A small contrastive audio-text model, trained from scratch.
Model: 10.7M parameters, log mel input, encoder arch conformer, encoder norm rmsnorm, encoder moe top_k, encoder layers 8, encoder width 192, text encoder norm layernorm, text encoder activation swiglu.
Training: 3200 steps, batches of 256.
Data: 26041 training examples, 31.5 epochs.
Rows from block 3 of the audio encoder of a small contrastive audio-text model, named by matrix and row number. Rows with one number within an expert belong to one neuron, the router's apart. Each number is 500 + 50 x the weight over its row's rms, rounded and kept within 0 to 999. All counts start at 0. Numbers have three digits each.
After each expert's rows are labels from the 100 clips, of 14848, where the router gives the expert most weight on average: "responds to" is what is common among them. Only what is clearly more common there than usual is listed. The data: short read English sentences (LibriTTS-R).
# router: router (encoder.blocks.3.mlp.router.weight, 8x192), inputs 0-95
# up: expert up (encoder.blocks.3.mlp.up, 8x96x192), inputs 0-95
# down: expert down (encoder.blocks.3.mlp.down, 8x192x96, transposed), outputs 0-95

# expert 6
router.6:475490495530477497507490435525658611560424579599508427418485583483455443555620570518501518545472508508401508439460476526517530464472462518553462500464473421558499518612512545480592460521521491511553483517531497500628549481520505509609436547516601547522492531428482548535400484510512553487
up.16:508524443581544546586444502571496487519464559567507401498519565484481578479503479479516468443551493495564411529419448528534429479571567564465450467558503579481528631539376491455538513516438550506392542417559543588516611506490479503526392534518545470503496369509431481543480489528494554552
down.16:518460459449500539433473594498522560523493582515494522493505538395484486513429486539531546438559496504520625407465542491596557532465573544507532592617460475504487409481514425549449544537394448462473608517413545571513441562482539439560509437422440535513428552456499523442411567503501511543
up.17:498523448538517516467535492460507546495436558436511494519493545507545407545495473484557512496592471459485434448556491488481418499545614497463510483492507465504448543509553475545585478470460441452472409498456455494507463453597547389448507456446495532583482537524460530515501494472459457487
down.17:499500578459525414407476451411547502489424479491476444445490540447559507577403472496407457431499441496583444432563480438379480488541518469523453453550550461474457516474471433556460571454476433415509505439504530515545470441514431447539484549442547562512417432471430491490490427496382478509
up.18:541502522427490503480485573413407453544579457547463588502427531484588445449492498504485407504520504546435524490545440382545431491545387509450465603574437492474517474496485508546516431446527447536564430512416473511477463437517469466480450479523587487434526445467507538436486595451461486482
down.18:493411480600522519499388561495543553536542552542522491494536481510403514440458449564550549501431571445454470454540438376538582399459400512447471529517414489481494327464525508496504524477573445360560573521521554536404429547520449516455484458432503574429481525568497495548483508468540463506
up.19:494466445397583505416425534496491482424527500523407460498459497507510554483426499449537488426396468436610502467529556485494493521574460427487542562575492545398514413525387434574464495524426479468489555535494558537505516435455528495519507429390419501446467448509517467477474501501527485513
down.19:474528492594532428484514537490561491418540491546526468536503499550470486502478508561507425446505515466509559463484504541457662512529547517517482572409496455456561444553422441615500447457404605438540462476418450462479433539465510511532466469457419521477478516511555475474456523396512552512
up.20:544444481521515625542484567405518475424521442586482578509438547546560478421448486453482392500464438471518574541439507478453471433530511463514488465502502510443584467553447567543460509469379560652415519517523541492540538459618529579527476529438446551427423480468478454508578565447501527464
down.20:457534492463449420499582494494589514598478517469508500481479444448446545475536549488611536462486426526530453532611480363562483464499455514460543484531607500541442511576502516459568436505516447414563497597575467465493547587447568495524437434450580566481544491467567441565401509530543520516
up.21:495528391482489494501481515508577497527399540456492449526460515514390484464512513588506514487538487497466453455529502534533497443537357539613486545394545541564542533490466549407502560487469484480583494592448480568516419468321529616493477504511552416558544509528458483507448559506501471447
down.21:471442594471543502439501425466365504521469611462485540580554493426454544511461526444521511527498405439491491475424556494486530545522528480492559462461505565358480472486492547489544549540429466514438605456436560517495511506547558549482537469429432528399482529492542481441523422450473480507
up.22:535504405548490489492515525558566539502503558517493457491500543597470451563549553611408424581600564498395489531536453560604582477489413573613535512335496466531447541545531479396615489483471412494565482507490468445482462488421522456438489495568535458540471516477528565464410521516494573500
down.22:531547517525629509515519527408467530438463491406421562542574477366562526581502459437509450538536437495523540433474534551431503610571527433503534457522489465436518509440504536513496504563527498511505524481563519499449560474549561587581601513454415490454415498540457475439588490473481536501
up.23:474534540435585499504483459477474498470495464522568561463430540513449422498437512490466546593582491508510522595570541456490515601506475526459460515463503474523460554555540521532460460437557430442518518504447526503476390509555519504467404514538513387516471512604474518469473549524455436544
down.23:546566481472499529447503511461533479497607445508445547483435465497524502476458427575568445471439483555414484413441426545513495480502449570551539519505492502546576516480505534466578505521573465459515454484437542488483444538487553478506550589526567506486522435517457497542524479489519515532
up.24:556469448468619407548500501517558499516511495477556498431490531558442498480519559490451505631576521487423509480508485453562578556435380544567496506405446492533499487512481460409554513521505479489545450630500536562518397506397534582481469497503568531431561475514602530481454585494532451521
down.24:537510514610529509439559425555483441576536549511467517535507528484525544572511480516519493513531522457430444469441464578497497571519544517460485475517427615467511518481441517582514541600532497445546483383456531570482549529581565506485518591438423493448494532481490470476506547475475574514
responds to: the word "i"

# expert 4
router.4:503610522563549543458481543533529397458490523544484564506442375504493479588436473502478553515548493447578521490669513417428494561600584449485493512519546487413468427512493506606508508518453451509464519534519564551553511404592388555438573480522534537465480458435453425521575555518527406547
up.16:471550505459391485522426473472488592501496539493529466458540512401441604507543542565550524441566458487457566505444551576508428549483485512564542546516502514549558535514440446430573527487449539446517471527483486502390431553398541351459436457478532523582429488389488547511439508467520614523
down.16:558420491399535384443467470513558448422477549503588552435480512507520582534553526485551506510488430495467630559470484492481432430443477556501481607468339498468475547490510615500462497520472538512532456459454449481462438423494493459522474612462543465546588509493420469539466454539485427491
up.17:552572474550635536472490560552532547520430542506583555466553488460528597564534457430474562511474468480522527465530480513549475570471555445416554351508537535438468525511492470530509497497501475515452513513523500518525528511479617556435450488449538549565546440422519503428498486520535479544
down.17:550545541586521552448566488477453493611532433523496473554519528533543521562517463542541549535473527503510566465527497540605499554550385433529493495489504501525503562421537508505549504460531483515535414468438475502505543490544528491502437476459519479410585511502466478516566525491384475476
up.18:515543462593515548530490420427442528469404480486599500479467405438502488445409579537445545448534568441457546539557494419452500542413509530500396426472473413425485464535480445518476404408477532498446461507484470487433543487611483436469493456495437474547368477496516546503496473440495521453
down.18:483454542569573548507453476458434457424466415413583542580459520485490470401483537498516549532519570510417460434495494416502509472490510472449491511485497474501550539441514576542505485459567516561450455519566432505491503459548508555475562493589609535351447439592429509521609534628534477446
up.19:470393468515457503471463456424532495393444495570532488419447475517488487453409679550440396457532530521442562557493443517529432491445545559559389487397445422479521492552515500488535421394496483443447475573524469506422520488525396476516467450493476448439411543482508552479483581424476567446
down.19:580481464581477498495583521479379489488475500372524571498474526477491479478511501436506537602558555489538532407470499502501411485545493479386534469487522541433541492446547475481473537452451466524530494516516559557440495505582566555494587476494575546495521501626373451476494481565504431512
up.20:577565432499483541504488533540525560511516445496498491535464543542477461530447456461461463552537434507527458536577574453489495544551515425463548550458538557499441482500460486491493568574486460504589601575516503624518441497549514515581549533535498533516457503460418477520481543464503410510
down.20:369545476538498455502480529466520441623553489518449514519509483569458464470509437556530497406456492534475502386594467509442500502572524451540594481534519478600510487516525541456554527529504531526490533441380493533520481472507483364404490476475463480521490531531428475477527395498449422428
up.21:459337497448537440423476471566567533462489448544445431454530522550456487512500568434389493502532479499509495537410483489497533542429554473535437533508497477474457479518528514509543525488605504527423554508515520491457597536428511525567473547469472449453506500493483484486479576424468508468
down.21:501430478498532503495455508504426580510507528475559391448525572471484493505476527492527534593526510493566437563549544486458587510396544536404520488550510579450477527468484499508569481528498477530480578463546553530530526535558550516486485589521511478514487458566445545550502468568575494472
up.22:552453456436629448467422523448542523464512519523530498516482577505520473423491524485519449480526404508422507448465458530465504573443446508477509487496459559486485517500454519539506501510510494486454452489512535454549420499477564465385387521502457491585548516496550496491485578462464482506
down.22:508509501441519447451425494529537518382553539523541386480535589473502551421536598432477471474509508505487441673494490508510428576513437468437529566474456545476430505579503450415533493547600423474528480545513487466472434514480552437462486486491525439684531465436561469445498550488552519478
up.23:510537474434455526520456497541578544505501522585467508553448463481470550548444446542509461580543464510575398447570459427496559554578471450422612550458531439522479476438439528465444500554457509504617540537504457567476509461508462505566572534546503456421482426459461512543516636486454513523
down.23:392514519536481460438504549491499393564463473548470509508571552562506467539494534510496565441470435409467548420644524563463439479589412523508509602495472461529511487427561514486505563560513529506513461516356476548439414544443474494502510445497449460625408574465454473507524469480463486435
up.24:467476534483501481481470407556463497520562408422364577539479514551523473504537451521499455441473547536570499564538477485472478452544499562503541566475475509492505503400491470496492562568508455570543531500502435447472484474511397538530546529606534408444466492519389465511536449503461487435
down.24:478486565517466443561549433551519540639454496545511477472470551526505529505506565582510488445528540617540488492554465523483475548494525636465500516492497466495500488463542447553614482554541565468469407512477606564496537441532440535609519562421564430548475500441477457510509540461555537528
responds to: the word "is"

# expert 5
router.5:564463581480634566409501547431419445471522443462522589566456521571582504459540526442497505552429448480582509547442522512455480487432495415559464511506484563440514505472501517598485439502521475495440468467550531466485588484514527559489537492512495467372546571504513499522591540420509540476
up.8:494447452490435542565482502512563539435403536477474497430555518504455562599526566553493550552394505524499510456407515522588417470521500540545580472489576414524496591539447560456627456542536576411499522517505450537508497537411567453512563434498499510521491471438504522531466480448444614485
down.8:540442524442410411487462569460406487506541481463435519438538535502446504477555558449516562490560436494527527438402491535423514510453407480508441534478512521563531607513492499527579465571615453424520420550426464516572467498457444445437438588474549431432595535552519491543505518518525588428
up.9:563431466575453468601538507478427604501375514414571483444464577507499481544567545550553531476424444499392546464379545514599457430469514570428508587584518543523523551612453537465585481476534514506532496505499478488496494511455579503495452541515464566456547523529502531522466504454510561525
down.9:494495466466419482513463542522456543527544480551515435483486553584444481444515573526510589546602469475417493547457503509544581458532402557527415660390491459489524479554413528418555528536531545436528564560438479568525414441459494495528419556512615466565526575486546553560503503548546466559
up.10:558508566399492480495449530571512466532544506569500362503443535552468466457441563470601441420450432495481517573489499488498499456526391462525486597547400540411499398489435537555544523588382555479501571550563463526540468439467504509514431549465447511515480614518478536475487514537493468520
down.10:467485522459588461558487472518553590452500488508453481475473472527510537489587603478518375402448472539504494590464523481498421424449497497659519528440475517561543479633437489468529495480530498497528468509509456528530560434463546485538524519562513444462460562427555502512473527552535518459
up.11:479432496504467505609551590523453544431537588465486446521572527546485449550496526559517559504479472494412586468424533488653503516515455494477501514493515436548557554550476537515452469486567544448439541539444410496460499565448609502564468448500437552521455532503557523514499489508514651511
down.11:521538497384425541488533631572492518509579501567504482504492576588487490488489541489556571584592497489450477564488396550497552522529517514462508630472432473542573551549441576453541570505536469454520476598549563504616500402469444484527403526528586486444555545444502544532509461516529527584
up.12:511493486518476592511543481424455477350431585493608499494685536404504541476423552581504468528519547549510546485436588493420455506436563544517422478449441454466475542441472579542573496423516520514508515487525494550423518504528553577478502506490462538507449499519536514498496496475482534487
down.12:495485514512457619493553526587556466469536483521514610488469540487556509402457425557368464528470504488517456447547539487523522529476545478449475482481509549488452490451534544604454529519549416506551482446559554514500572584564468566475530547519557535509510437523411467504627398476453453462
up.13:416441472473494455508446599499464589495548538446463410508480529497429450548518454521468567442527472538496507465405519424480430525460394546457505503606570421491555516573460475583493458470479506427518598480401431433468476486365540462506495430449425515503445504477526495411486496487472529477
down.13:533554449438481477426488569517456546525598480493561424489518516529452488457566487474550531545608538594393593459519532459502537476518455490501500572493445429527479426440478488439564571554455543479470462514445489479491446454438522531475416477394599428512471560443449541537486408515537564389
up.14:475477618427513485434407570566557427493515505518433522517462389552510459496534461466521452441475405455539525512493494444515444487536479467490560557558465543424570387532479503572460531547460524412543525503510549512530451427476447456499460510511507483469477564465492456476485633499480438547
down.14:503486491543543444489404456513540492552484558495502466475574536479501652443462515530484505458487416543488511630541498559543496557467483570454481491496503525506438498643525537449557518539507472556488504497543534530528534593467527509461409552465450548553500571419545483476448575466476528493
up.15:533455425467450533574522538515503511466444560524595500417469553515480459502500519561510503414443389472491592501474568500576418499540498498489541510541539537504478496596422529479480468452449498399540597511507480497437467456475600467512490460513396577467513447489530523468420503441526531525
down.15:520594383440444476479539534541515575553516507580425448490517458561431473478636572494503547484601393455437534543467506559481544400506438482538489558512470525537484511522482567413607523516580450392484514509505485552470455419446538457480463556613550488524601639483551566507459450516545579485
up.16:408457488451538534492503514557535479572494486497489442532446456416463449458536483612463543387448537486490564501509477528495488474453613557546490459457513402556535520514555482450452421469552522503373544500431447378516510522453463456506467444527498560538477423513513536559469478553468540391
down.16:509546540489437502538484432540435488475500559555483520558495475551469467523508414507604489534509561515420511484533437505458498434588513528507505575438498510574557542535448494642539511443478484586636483509423497530510396487529499468512461506571520340462465490566458506559526454494526516481
responds to: the word "she"

# expert 3
router.3:419464453484496461502544531528449570519426507435544450440485462495483450491509538579493539598511620531489495461436537493570517475606444597580432552474524492571490520557551553458538436486555565498528537417455474489423538510454533406535497491558550501440589504484620587550424540496506614475
up.16:471511511440557459477483405507480498521559517468461517621522474464492478442399514492441539473552554458524541516489532575559590592543486463475451490496581422583516541459486370473456435446535457477514496473416481479508383626408501440530478495461579465480612330451437486472463472519516433436
down.16:541496514588486508494582458496410507574458478481500439506505590512490481462455568495473614464485575525476558670554516573567494396502555500508448531467543464563461541487525392428474522404595527570498496406422459501505503572524535533528496499506495453546482437582412605501459502510531499514
up.17:556474471591496501579513398552504558499376533467443487487466552506472593546512579480429477548488457484423562443429533555581509481566443488613475514509532410538518510513516504516611476466471482441530501437506458518571590531578472555621545450473451530417490534438523520475457525461427512524
down.17:512490504490550576398588522480544472574514486474508583558464475480540550544458454483466582442483421424579501525551483410419506479436504492486477493564406551381457518473474451526506467526526439566525407494503506477548579600602451580527402423527558442424575507407559457434549556528503431464
up.18:486497475340422481502513608525417453465537487528475494500505476564449483546608488561481486486447532476460547566494459496529532490499440512539500555452483540478493553589536526511459501538542531539595469571472553485413478513415552428438366501563480476469498614566562490518522536465554563530
down.18:451601437502453502473437581479555470541473452528426571432521499512564546535506390558420423537530558532566572462460481456468552454567443500561586521468473508539560464507491513508510529527448602509441472488530517551486465515490548582440553476515534510527439493493456529538485437414583520408
up.19:561536462557533433506484518547573454537502484493519439478378503536418420531534481463450536509480428454431507387477479420505490507543402491579515543489464482519438481492494471564609547553451455415587445600458585514532400503508560496559423469451604598507492540526529520421484540466532509525
down.19:529532618575534555480474442575453434543552432615553500518417470459580458575452430484466486500573557483520480563453490426401539434506521522452551481547465525426491505487420498498461470542423481572456383425592511515537606469573498575554499463518461460454482409475467469481471484475526511503
up.20:466426514503515513434426486545451458472481489482472501443562452384567634542435492500509474501382533492537486462482472474556584454530505440506498398488599488497530465432411447537457501540442496507444487461512458480480525484459482562433589433525470507532470441401509486443535487469427486444
down.20:512458487551419560432414501507487488520480493505580489468519486487444527508426531506451537470568492497452389462514506476570535541464507524488480564525473536492453554470563451507553423471435622467446419488501461548500488523516498510493598377503454529406466475396487520531459468416584553469
up.21:547511524512609523438491498451507510445593474568426512539437606514526505463458406494557470512553465463532480507471567596521483552549453500390493516519501496477450525480493371455458476549510454569559492533423446476471490515527585616565574505492467504490481380501449413390464558500484443457
down.21:567527446529399516535642486546507465451494500493638535497519538503503463451521419492484498625604459550541481519514469491499508530441477501460405517540480524458493605453509501512433582495600503460483560536536429520515499519551565569534517488470460477486465470626561493448508639501546495495
up.22:473525562480482586516472551490563513488445476579414559462476436501492515483505420571520382488628466552501529493574504474519468456508502483494487461461444457464544453457540499509549463505572484557474522500422529453520435456615492512549495513482521539398506514455458547467542478488524483528
down.22:531438596461454455519475373553579509475508489510493444452538509562485484450490595465584508505458482460497512491416448579480547499466431475415483437546570566457463519641496500506510544433457500483328577469550506529551476538469460422520443557538498454486421485475465481450521514517552480510
up.23:524538419557404489496483431520447571559437505465432548546432487464415459678515532533482501518427485428496555433515476462528481470607520481579486429534614450479441498532490444525483425466437470527545540456496458487453546531562515583482638394491481534507436550449563537374431559490480506516
down.23:541504525545546582521600452421472476425461382405561508546501532436574470450472505486497556472487432548553498562618487487579530485464529454433566456519521515437486443529461481553565508533465509470412400477552476465524547525565496491481497438442486530433540534526583401468513538455518479533
up.24:512522508437581507518524559497516528406525468602508435461484527471539527486373436406524376547527427514527512523515570491501436584485474530419505479469441571530521461436446495443461534590528497483586536568342473547507473591519533537628545481519579507495529528486426500447495531432542466480
down.24:555473540478477526451475498496444496531535502468386579508409589535513471512533337461538498486462444546479543467441427517466467392518454528469504573543494560469559523504488555419491496486534494544463476554500509536507484540604466514559437504512531551501463513583531529514576517501560482534
responds to: the word "you"

# expert 7
router.7:464460498529534484521549510567439534553589530411478448521525556505464481471536482432549587467505444447576428536510525476512468472380544514464629441513498551479422505563482447462412605486481500471466538581574517436478515507425505373505464507447463481639499509482527503489443352547560491497
up.0:470385480489508484418499473411527496519547422455468487636458535398501521453511445580514470527427509495512461571375444551496406450510461566485505432456445414555558536463484507477479527407541488485527454451424504451441475526436514466473560454493502514503478472516499502440526473509452513420
down.0:475580527498519555560508486485478479467528452432515494465460541562549438481458492483534388517502554516532492433519505463425575491510521497528506451566462555411478453505552538537529607462373538421495485538541423500620454473527544534537481493448508543517452468551493510581514483462479543504
up.1:528453484502514539491503510408535462407440495483447593483488483395523446443488499514578492405449510466538520423453543488564450460523495547464515599458535471497514559495482519536493486506424416589483553462451456389434577480463587533539494405481487580427566473525485575494514475423500613487
down.1:493545469416485476419485489542434530543558412542419430556397442500486420485538505486523604473502468473543527426543564396459462443555530482447523596539506578494509466524483531454459450508476602517574437565583528626571512438519456527477449583545526510373588511524464483518515416567475474561
up.2:439588485402544431495437552424534467391535418598446391465537526524508463407466512463486461438455560552458447578520419471447521526491481567499547525531392528402549526565487461540507514460493569471442572539563509558488453417476430500512477553467511471429497525480504490539519492414519534546
down.2:505543524488531490473426496489419457396586490538557426472458545537512583512530487539520444405484513526496522611442487556511459447503551530533567532487512485486456495500493548495533498582502430480427530512509549456425469577520448432445485545482414495478419539530435529532516478460474512497
up.3:519454497382523465524480495508450516508540491472446540531378465492461510440453526465508535542606446408541460463492484481559448582525541534532497488476480453421548501468460534476431456513446446424531510568406481537502438467491545453478462463537516507439516466506510460467504468524461493404
down.3:502471516523421451543542507555543601501462475481499465478523502490452526593540553498440558545497502581537504586544505536495529504500540530537474507554486455574505569536593493436486547488458396514518475473550552567534415382489500517504432601522553504421565442561486508574552463512543489478
up.4:465407562425424459439441489522476460553471470480451455492477430439452461461493442600461538471556450426460471521448533473507415548491427546566507490479462431578505497461501454405433554436515501510597504527343488479536477556482513478449440451528519474555459455440438426469502506538466495402
down.4:431522444538479540556533485442497528485534539499563479506487549458485551494428439505523415533463567541535504546443527461413424483482568544487491491484487583478552575499593518473527524510531554524533506501552541552494496449545497491628524553464520531484566442564484480500505555564589543541
up.5:482443540471638572467525578515548602505426518560373512409448513470561459494432500529517503517588561437441567497567507453572457478447547551545451428461557510516466473420468512542442514513480563503433541462461444417515470484565496408595573539525535611542499411545573525463401518537481497516
down.5:517475511433436486526497551560506527513521451563518383460520492596440609481493562544515495445470462467535528528520554397515456518532435582475508477508453501434539452478374495499495503472490457427488466523437510471470463483390451484510488510527471417492457472443496392533511431546465582440
up.6:443445568441489507524577530411469470543520477428520473551602579473537543485450494467486548519414571537467503539466481593438573420503537562510487501437482507507556440533514494527512439405508616484492540383454498489486541509496396560463414479507496487530458519568611501458557486548497557471
down.6:485499533490401471558464480493503435485485528532525553448558473515534509427468471390550469476533457571517466431557483441452535416491492542500489448421486523514524416435441572481525525482422559369556535504480481474490476570489496385470399490469440536447363489570410450584469514463531491450
up.7:500453499494499444513465506480450455584528452490565547471460458524518470494407484530463456541582434463495479505476515459438566481581454545589585577490588512440420464491432502452495481519501449439619519510367540551550368469486540590527477430563479540507537439476413483496487630533486445513
down.7:520475462534539427553523391439540569494500535509468567526463456545514458503560561581577495514542479464497555554526528475500459559501501471474557502560539481503359524640538465456508496539513457511476387487579471500506589529510450540498543469456574479421574546560452455553531579523523442514
up.8:610497433512525419493503435456469537436510509566451491478514601516462479411536545439491483450480495534501496537482428430508566537438502564499520509472419628523492541555598487416548501501461455483439447497550451475378465497496526456593461489494392516472531526513479613534436545493438499475
down.8:510525418400501478469504473553543416493561522570418446538501529502410487494533495373519466567540550443531502582514488556521588479449486544568503470543473512518537466623373525502475492500469442437455592585585549515492501455523467516471403583529468391431547487449552510450510505540540526531
responds to: the word "of"; the word "a"

# expert 1
router.1:516435459471507457527481508621423557503370460500555493353555471475488442497543475494556551475468531514452480442407482511580508418522529446451508570531523523500527466443494445453510495522527585402464549479503423471562554482505580477516450527462443515502558497546497567495413443471400600506
up.0:487457597432592401400462490534613579485404455457570460487542526412535506472421496484462504497520522515436480506530496373437482589464505497494500411473482455503478471591487412475483431437433480471504447523411427476459442535451498424434513461473436482557435488507528498435474397487513554480
down.0:436532586445584511619457417478503504519478482494596439511391506458541531434559509518465560534589546502450440568494533471483479582446523533538476504471560415557497486443526457454550469474555484545514442572365499457502496512407506435458493498521504564476528542494496521505458510534472496528
up.1:505596436548554559457459457575511388539623390549481480537443550498505464476540448470429545520526439486530574400477391487573485438452433512507515523481412442567518533498466526532531465539517538640483436511408528483541565495491392540391519425533499444552571433493532514517508555466450479445
down.1:436462465523534502435510481497443488543474567571497585440501521399467370512553565470487491538518454430522511517497569582536431600531446491535464560452600395484471492448424454559509552574473448447525485524453471505565502551497544497506570523441529523522506524487504547448491523545466535519
up.2:510453437514462551446512535564484483505642488498504528530480416530505507505578471450524538475464456424533508485500501546527519441447544406434523531500582502442456504442454495443451502532543520587471585525504474519600527565510515414393511502525502530601616498526527477495516414555391400524
down.2:544597518562463509527476513456523423599529486526529478452410373496553550445483546528549510456446561449475546439610571477430438484505571492444510532573481512488493514504493522623446412460448476444385483502516586513525543503509477523519524500507401605443410502469561581467420468500518488482
up.3:538498502480528481452495554656450449512427517469532471480472498620446483554593579445543583421511460437483545528554467642607520445416600480446509494545545591375351498433476466475404514564616492495417557526529365446500485532572592472505508523462428491559532522498498532473466425543395523481
down.3:523440509525508483436555458392551499431522518477470517530532497428618589450493478512542538471471463553502514524514548539447579461441661508440525527513574470531496413459614500560462412512529536509465471524556612584427528496497539474507522540513420519493435593572613552527485471517481393458
up.4:523512495416567423466446533518523518496460460519538485500472461469435561490431503494494536529507459516507542494478552422528464579587430448542449405558515406488513400483451481480481505454379515498431532508431433447504439474470414461449420413446488506477498399434502477445480415560447453465
down.4:560527519496421416446470494623465484505468469537581468503512417579463471509535530433393543477462506415483548468560582383507490550533507502496399470502541469530462537496382423489545480493520455424541495532505440457497453582532496449436484392448498466543542529565600469503454514479517493517
up.5:527584541523551587450528476561426506562501525515493459564503482407474543470519576485439572532449470422483486505542506489448463512495411485554516507505443438482516512528430455492614495505485536599561547568460520528529519445560471590442519486484548438611533444458500416461521331477545482475
down.5:524481487521542464446500572544472554548383469549472572463470517509448498471609488491456524538458443352520473444492541503519483578480512519374508459488490535468510502530506475574549437419463446442536421457482471492518480493526501547468473425460549504445597491423558438407467442557493491490
up.6:526522399450622497531522529581500505491526459577425479508458495582454465553564562454539534499538481538440459493498515564600497480391450452520430492475508544486473535556491452427482433516574601499467472431545436526481527557397518450500527542516435580491551504536466625535464514491451525452
down.6:535501504503478618538577422327483485501501540485552494536482572553478529500406481488478454503383552580522530463493462509472498531520515508577616330519461539517503560525448575544485552517515537477521426512488539397431474523461488450529451536512458521564558539486461522467565583532557524452
up.7:482540628500402463533531569473575579410504563486453481501489549502537579455422448490528497489439548557550486441457505444477569521566514453457588495458442504527472433465459472480408555553425495444596499496504512514474505524512507479618565526400520585533512542496473480447512453471509463507
down.7:461580527611565511504524570593476495518506514501491493514560449453499479450559506470374498466540572522473544521531432518519483471471500414464389585436547540490493567480497425435538438567498405444566478586446434546485436629567498475428541456517532493499463543459479495547458474506462549523
up.8:479521543479479621540520428536480455567583540517495577588524542498500435534545453540495467586557442588471481500461393476489498501548501511547449486408484508530499512454556442480574428494530535583433454362489529512513544407529456511574505528576569450508483508541393504505509433446462509471
down.8:507550520454446502570516476492478541399619459498521469531608572444467559421458419501479500512483583634447492470475522475386563503429499473538532540512535580550499545498552581484482509436470539515503501478486508596466510526516409488510487648481417412563498463490486512493523500505512573563
responds to: the word "i"

# expert 0
router.0:493486523520490461478476475456495549542455469368622517437536471472424460483510519461577568487400453535519434521439524552570461503548533535472463490438482560575538570516501517416490455535478433379486544470567414428459492533506587387431457473491472480412513529577555502506464460510486523565
up.8:473485419535528513555493506542533562344494587516520497387567466481528480512497484431521468430567480488566512509553516498498509571546573483426514467575560493493436514541470505594381490448395408458431581523529542550436507551530453442530468508508398558450489404482562494516459473524485434486
down.8:402515509561532570462511442446445505478608522484508490477437445441552543546448489520541444459457541462553498439479474515470520601499426519543608455520527420460499440482575546566490565504462480602439469485521457435486481405490456618522551504488470500536547514515534483487559444573459435441
up.9:503450535509550512517541532474513533495555545529477592516474587429520449390439489490523441442598465487441498461441559422617484451432400514420429464565473571498536570387465454493456437570502542492508465454515435395454526431534578533575539478548430557516560490499516493444484427446516430534
down.9:516529416577494455577558485400436446475502524533492517508473610596525483439461496584583525458570576599485387494550493472520505463484457530442490514521401574516547504504491625509579529544487579514491410460600503552443483453479548514483529600607496444442516570572504514573561391453465532479
up.10:501517492510433490545551402549496434513467475435518516436502524403483496550469459406443449495459523520556550576463540557465537472508508497478500527425503426490466496487503510489498431437554461417537566494515402536507468573497425518491557524547491527370418628514499443481545431508414510468
down.10:552528598478511433519445466584507563578501507487533528583374493589516472590501590433583502519487430519438434512574581520480481509565482475535522547567521508512470427516347500473468582513427415505450489523404488546533474537473420519416492534476559536492595488492582533585516500483534467499
up.11:518453451522511451482492495469508476527479521463571469458459553547582531430515496476521529491506510487544487529484388612535396503418560551392438456448517442452446501486547514497482489528447465425525458477566413487421581581540514508492510472536445467501512538475579476487593427507414482472
down.11:492487575507493402545495514542481459543512434566618562453441501523531556465449525449538385532486535557517421515596594418484545440476468535494549500474414529460477451449464480534548449496434522424535473580497563621510475514568505486507511498519547448524465428486458470481546555500498566525
up.12:509450626398477515454508532493545494592542530431454563551494555564517573559535458530528576485587487448532459494453547457480473503477561553508601514547573530497491557553523489471496535505475567613561467410442600496386422502560501457462632436479560480479557520494530543505492492453555521465
down.12:438551480561453545522517515484523408486513433499496471515518519467493407506459421506448583494527589494485426454482534493506472430512509391489393558434450477535550557431431450581516504540554448496496503556432524511457492463451484525569546460426477568596458557573452491540513406490474528423
up.13:511454481490474528464482529480440506500540510485499517552547599455501464485431481475417528543467488493565539416341520407564525529518423469472470430509577452518518546462463521509459415494414516547600469465570455537460546532537512619524490484401432514430551522526527425538565508450521460515
down.13:440486423502455474537494488506582436450496507527410467555414494492531449471477501446578504526492539499485416454524487541539509445540375506472504562507476585516526489518497440416456530512490510478553446589471444464475404427467540588520494547489451464575504512517510587484437524501558442466
up.14:488508496494478488496488462535458418533502455561521458522477498553404477417495579517512490565513538484418575554520455540502498416500531501477417509501433441491462486522504495480536450486581521447477570507412388474488434483376386515486455457555603449372412481546419531477534487488424519458
down.14:566541541514527523588455559486650502510512460526536525515560479467408496545460500532519536511445467524461502467391564432490471485452487427471530508515478559450452530476421473493455551529492507473529566501386513481515520546460500420546472428493546463444570464444452548479573496451616531498
up.15:469497499450549493525523552523576495505513505472419555439509435396564547473601497549485394435475460521490433473514497496470467482522530561508589453483544429462486393578581539492448559457499521571485488469487575528462460400515453626476619492500514497596477487369457535484521499419518446530
down.15:409453498472470537515466544484539513419500561501508515563563468276465473483529455478373450588383529559469471483406503460436433574462489440455544511495548469562471567523487481508522422475557551496382527549499484544444453503479432509445473469441503445609552428503483442514510549581522432487
up.16:482495531451541534472511479451467387499519459466470471522491457536576487455605450419481481451423490456515442568514488577584386515469469520529442483448499428461503465554468502460561413550504456454527502453512481484446521561498464468398577476557457402493539474525538476522581401480482485507
down.16:508534529491563498443420568604538531571483472544483487428481468518538452508442474477586470389521504557485540349505567349423517424465507479552546532530527494467496386433384522488455554522438490437562488559493546528504488557491516431448539543403516526440537378545446528464487483497530548496
responds to: the word "what"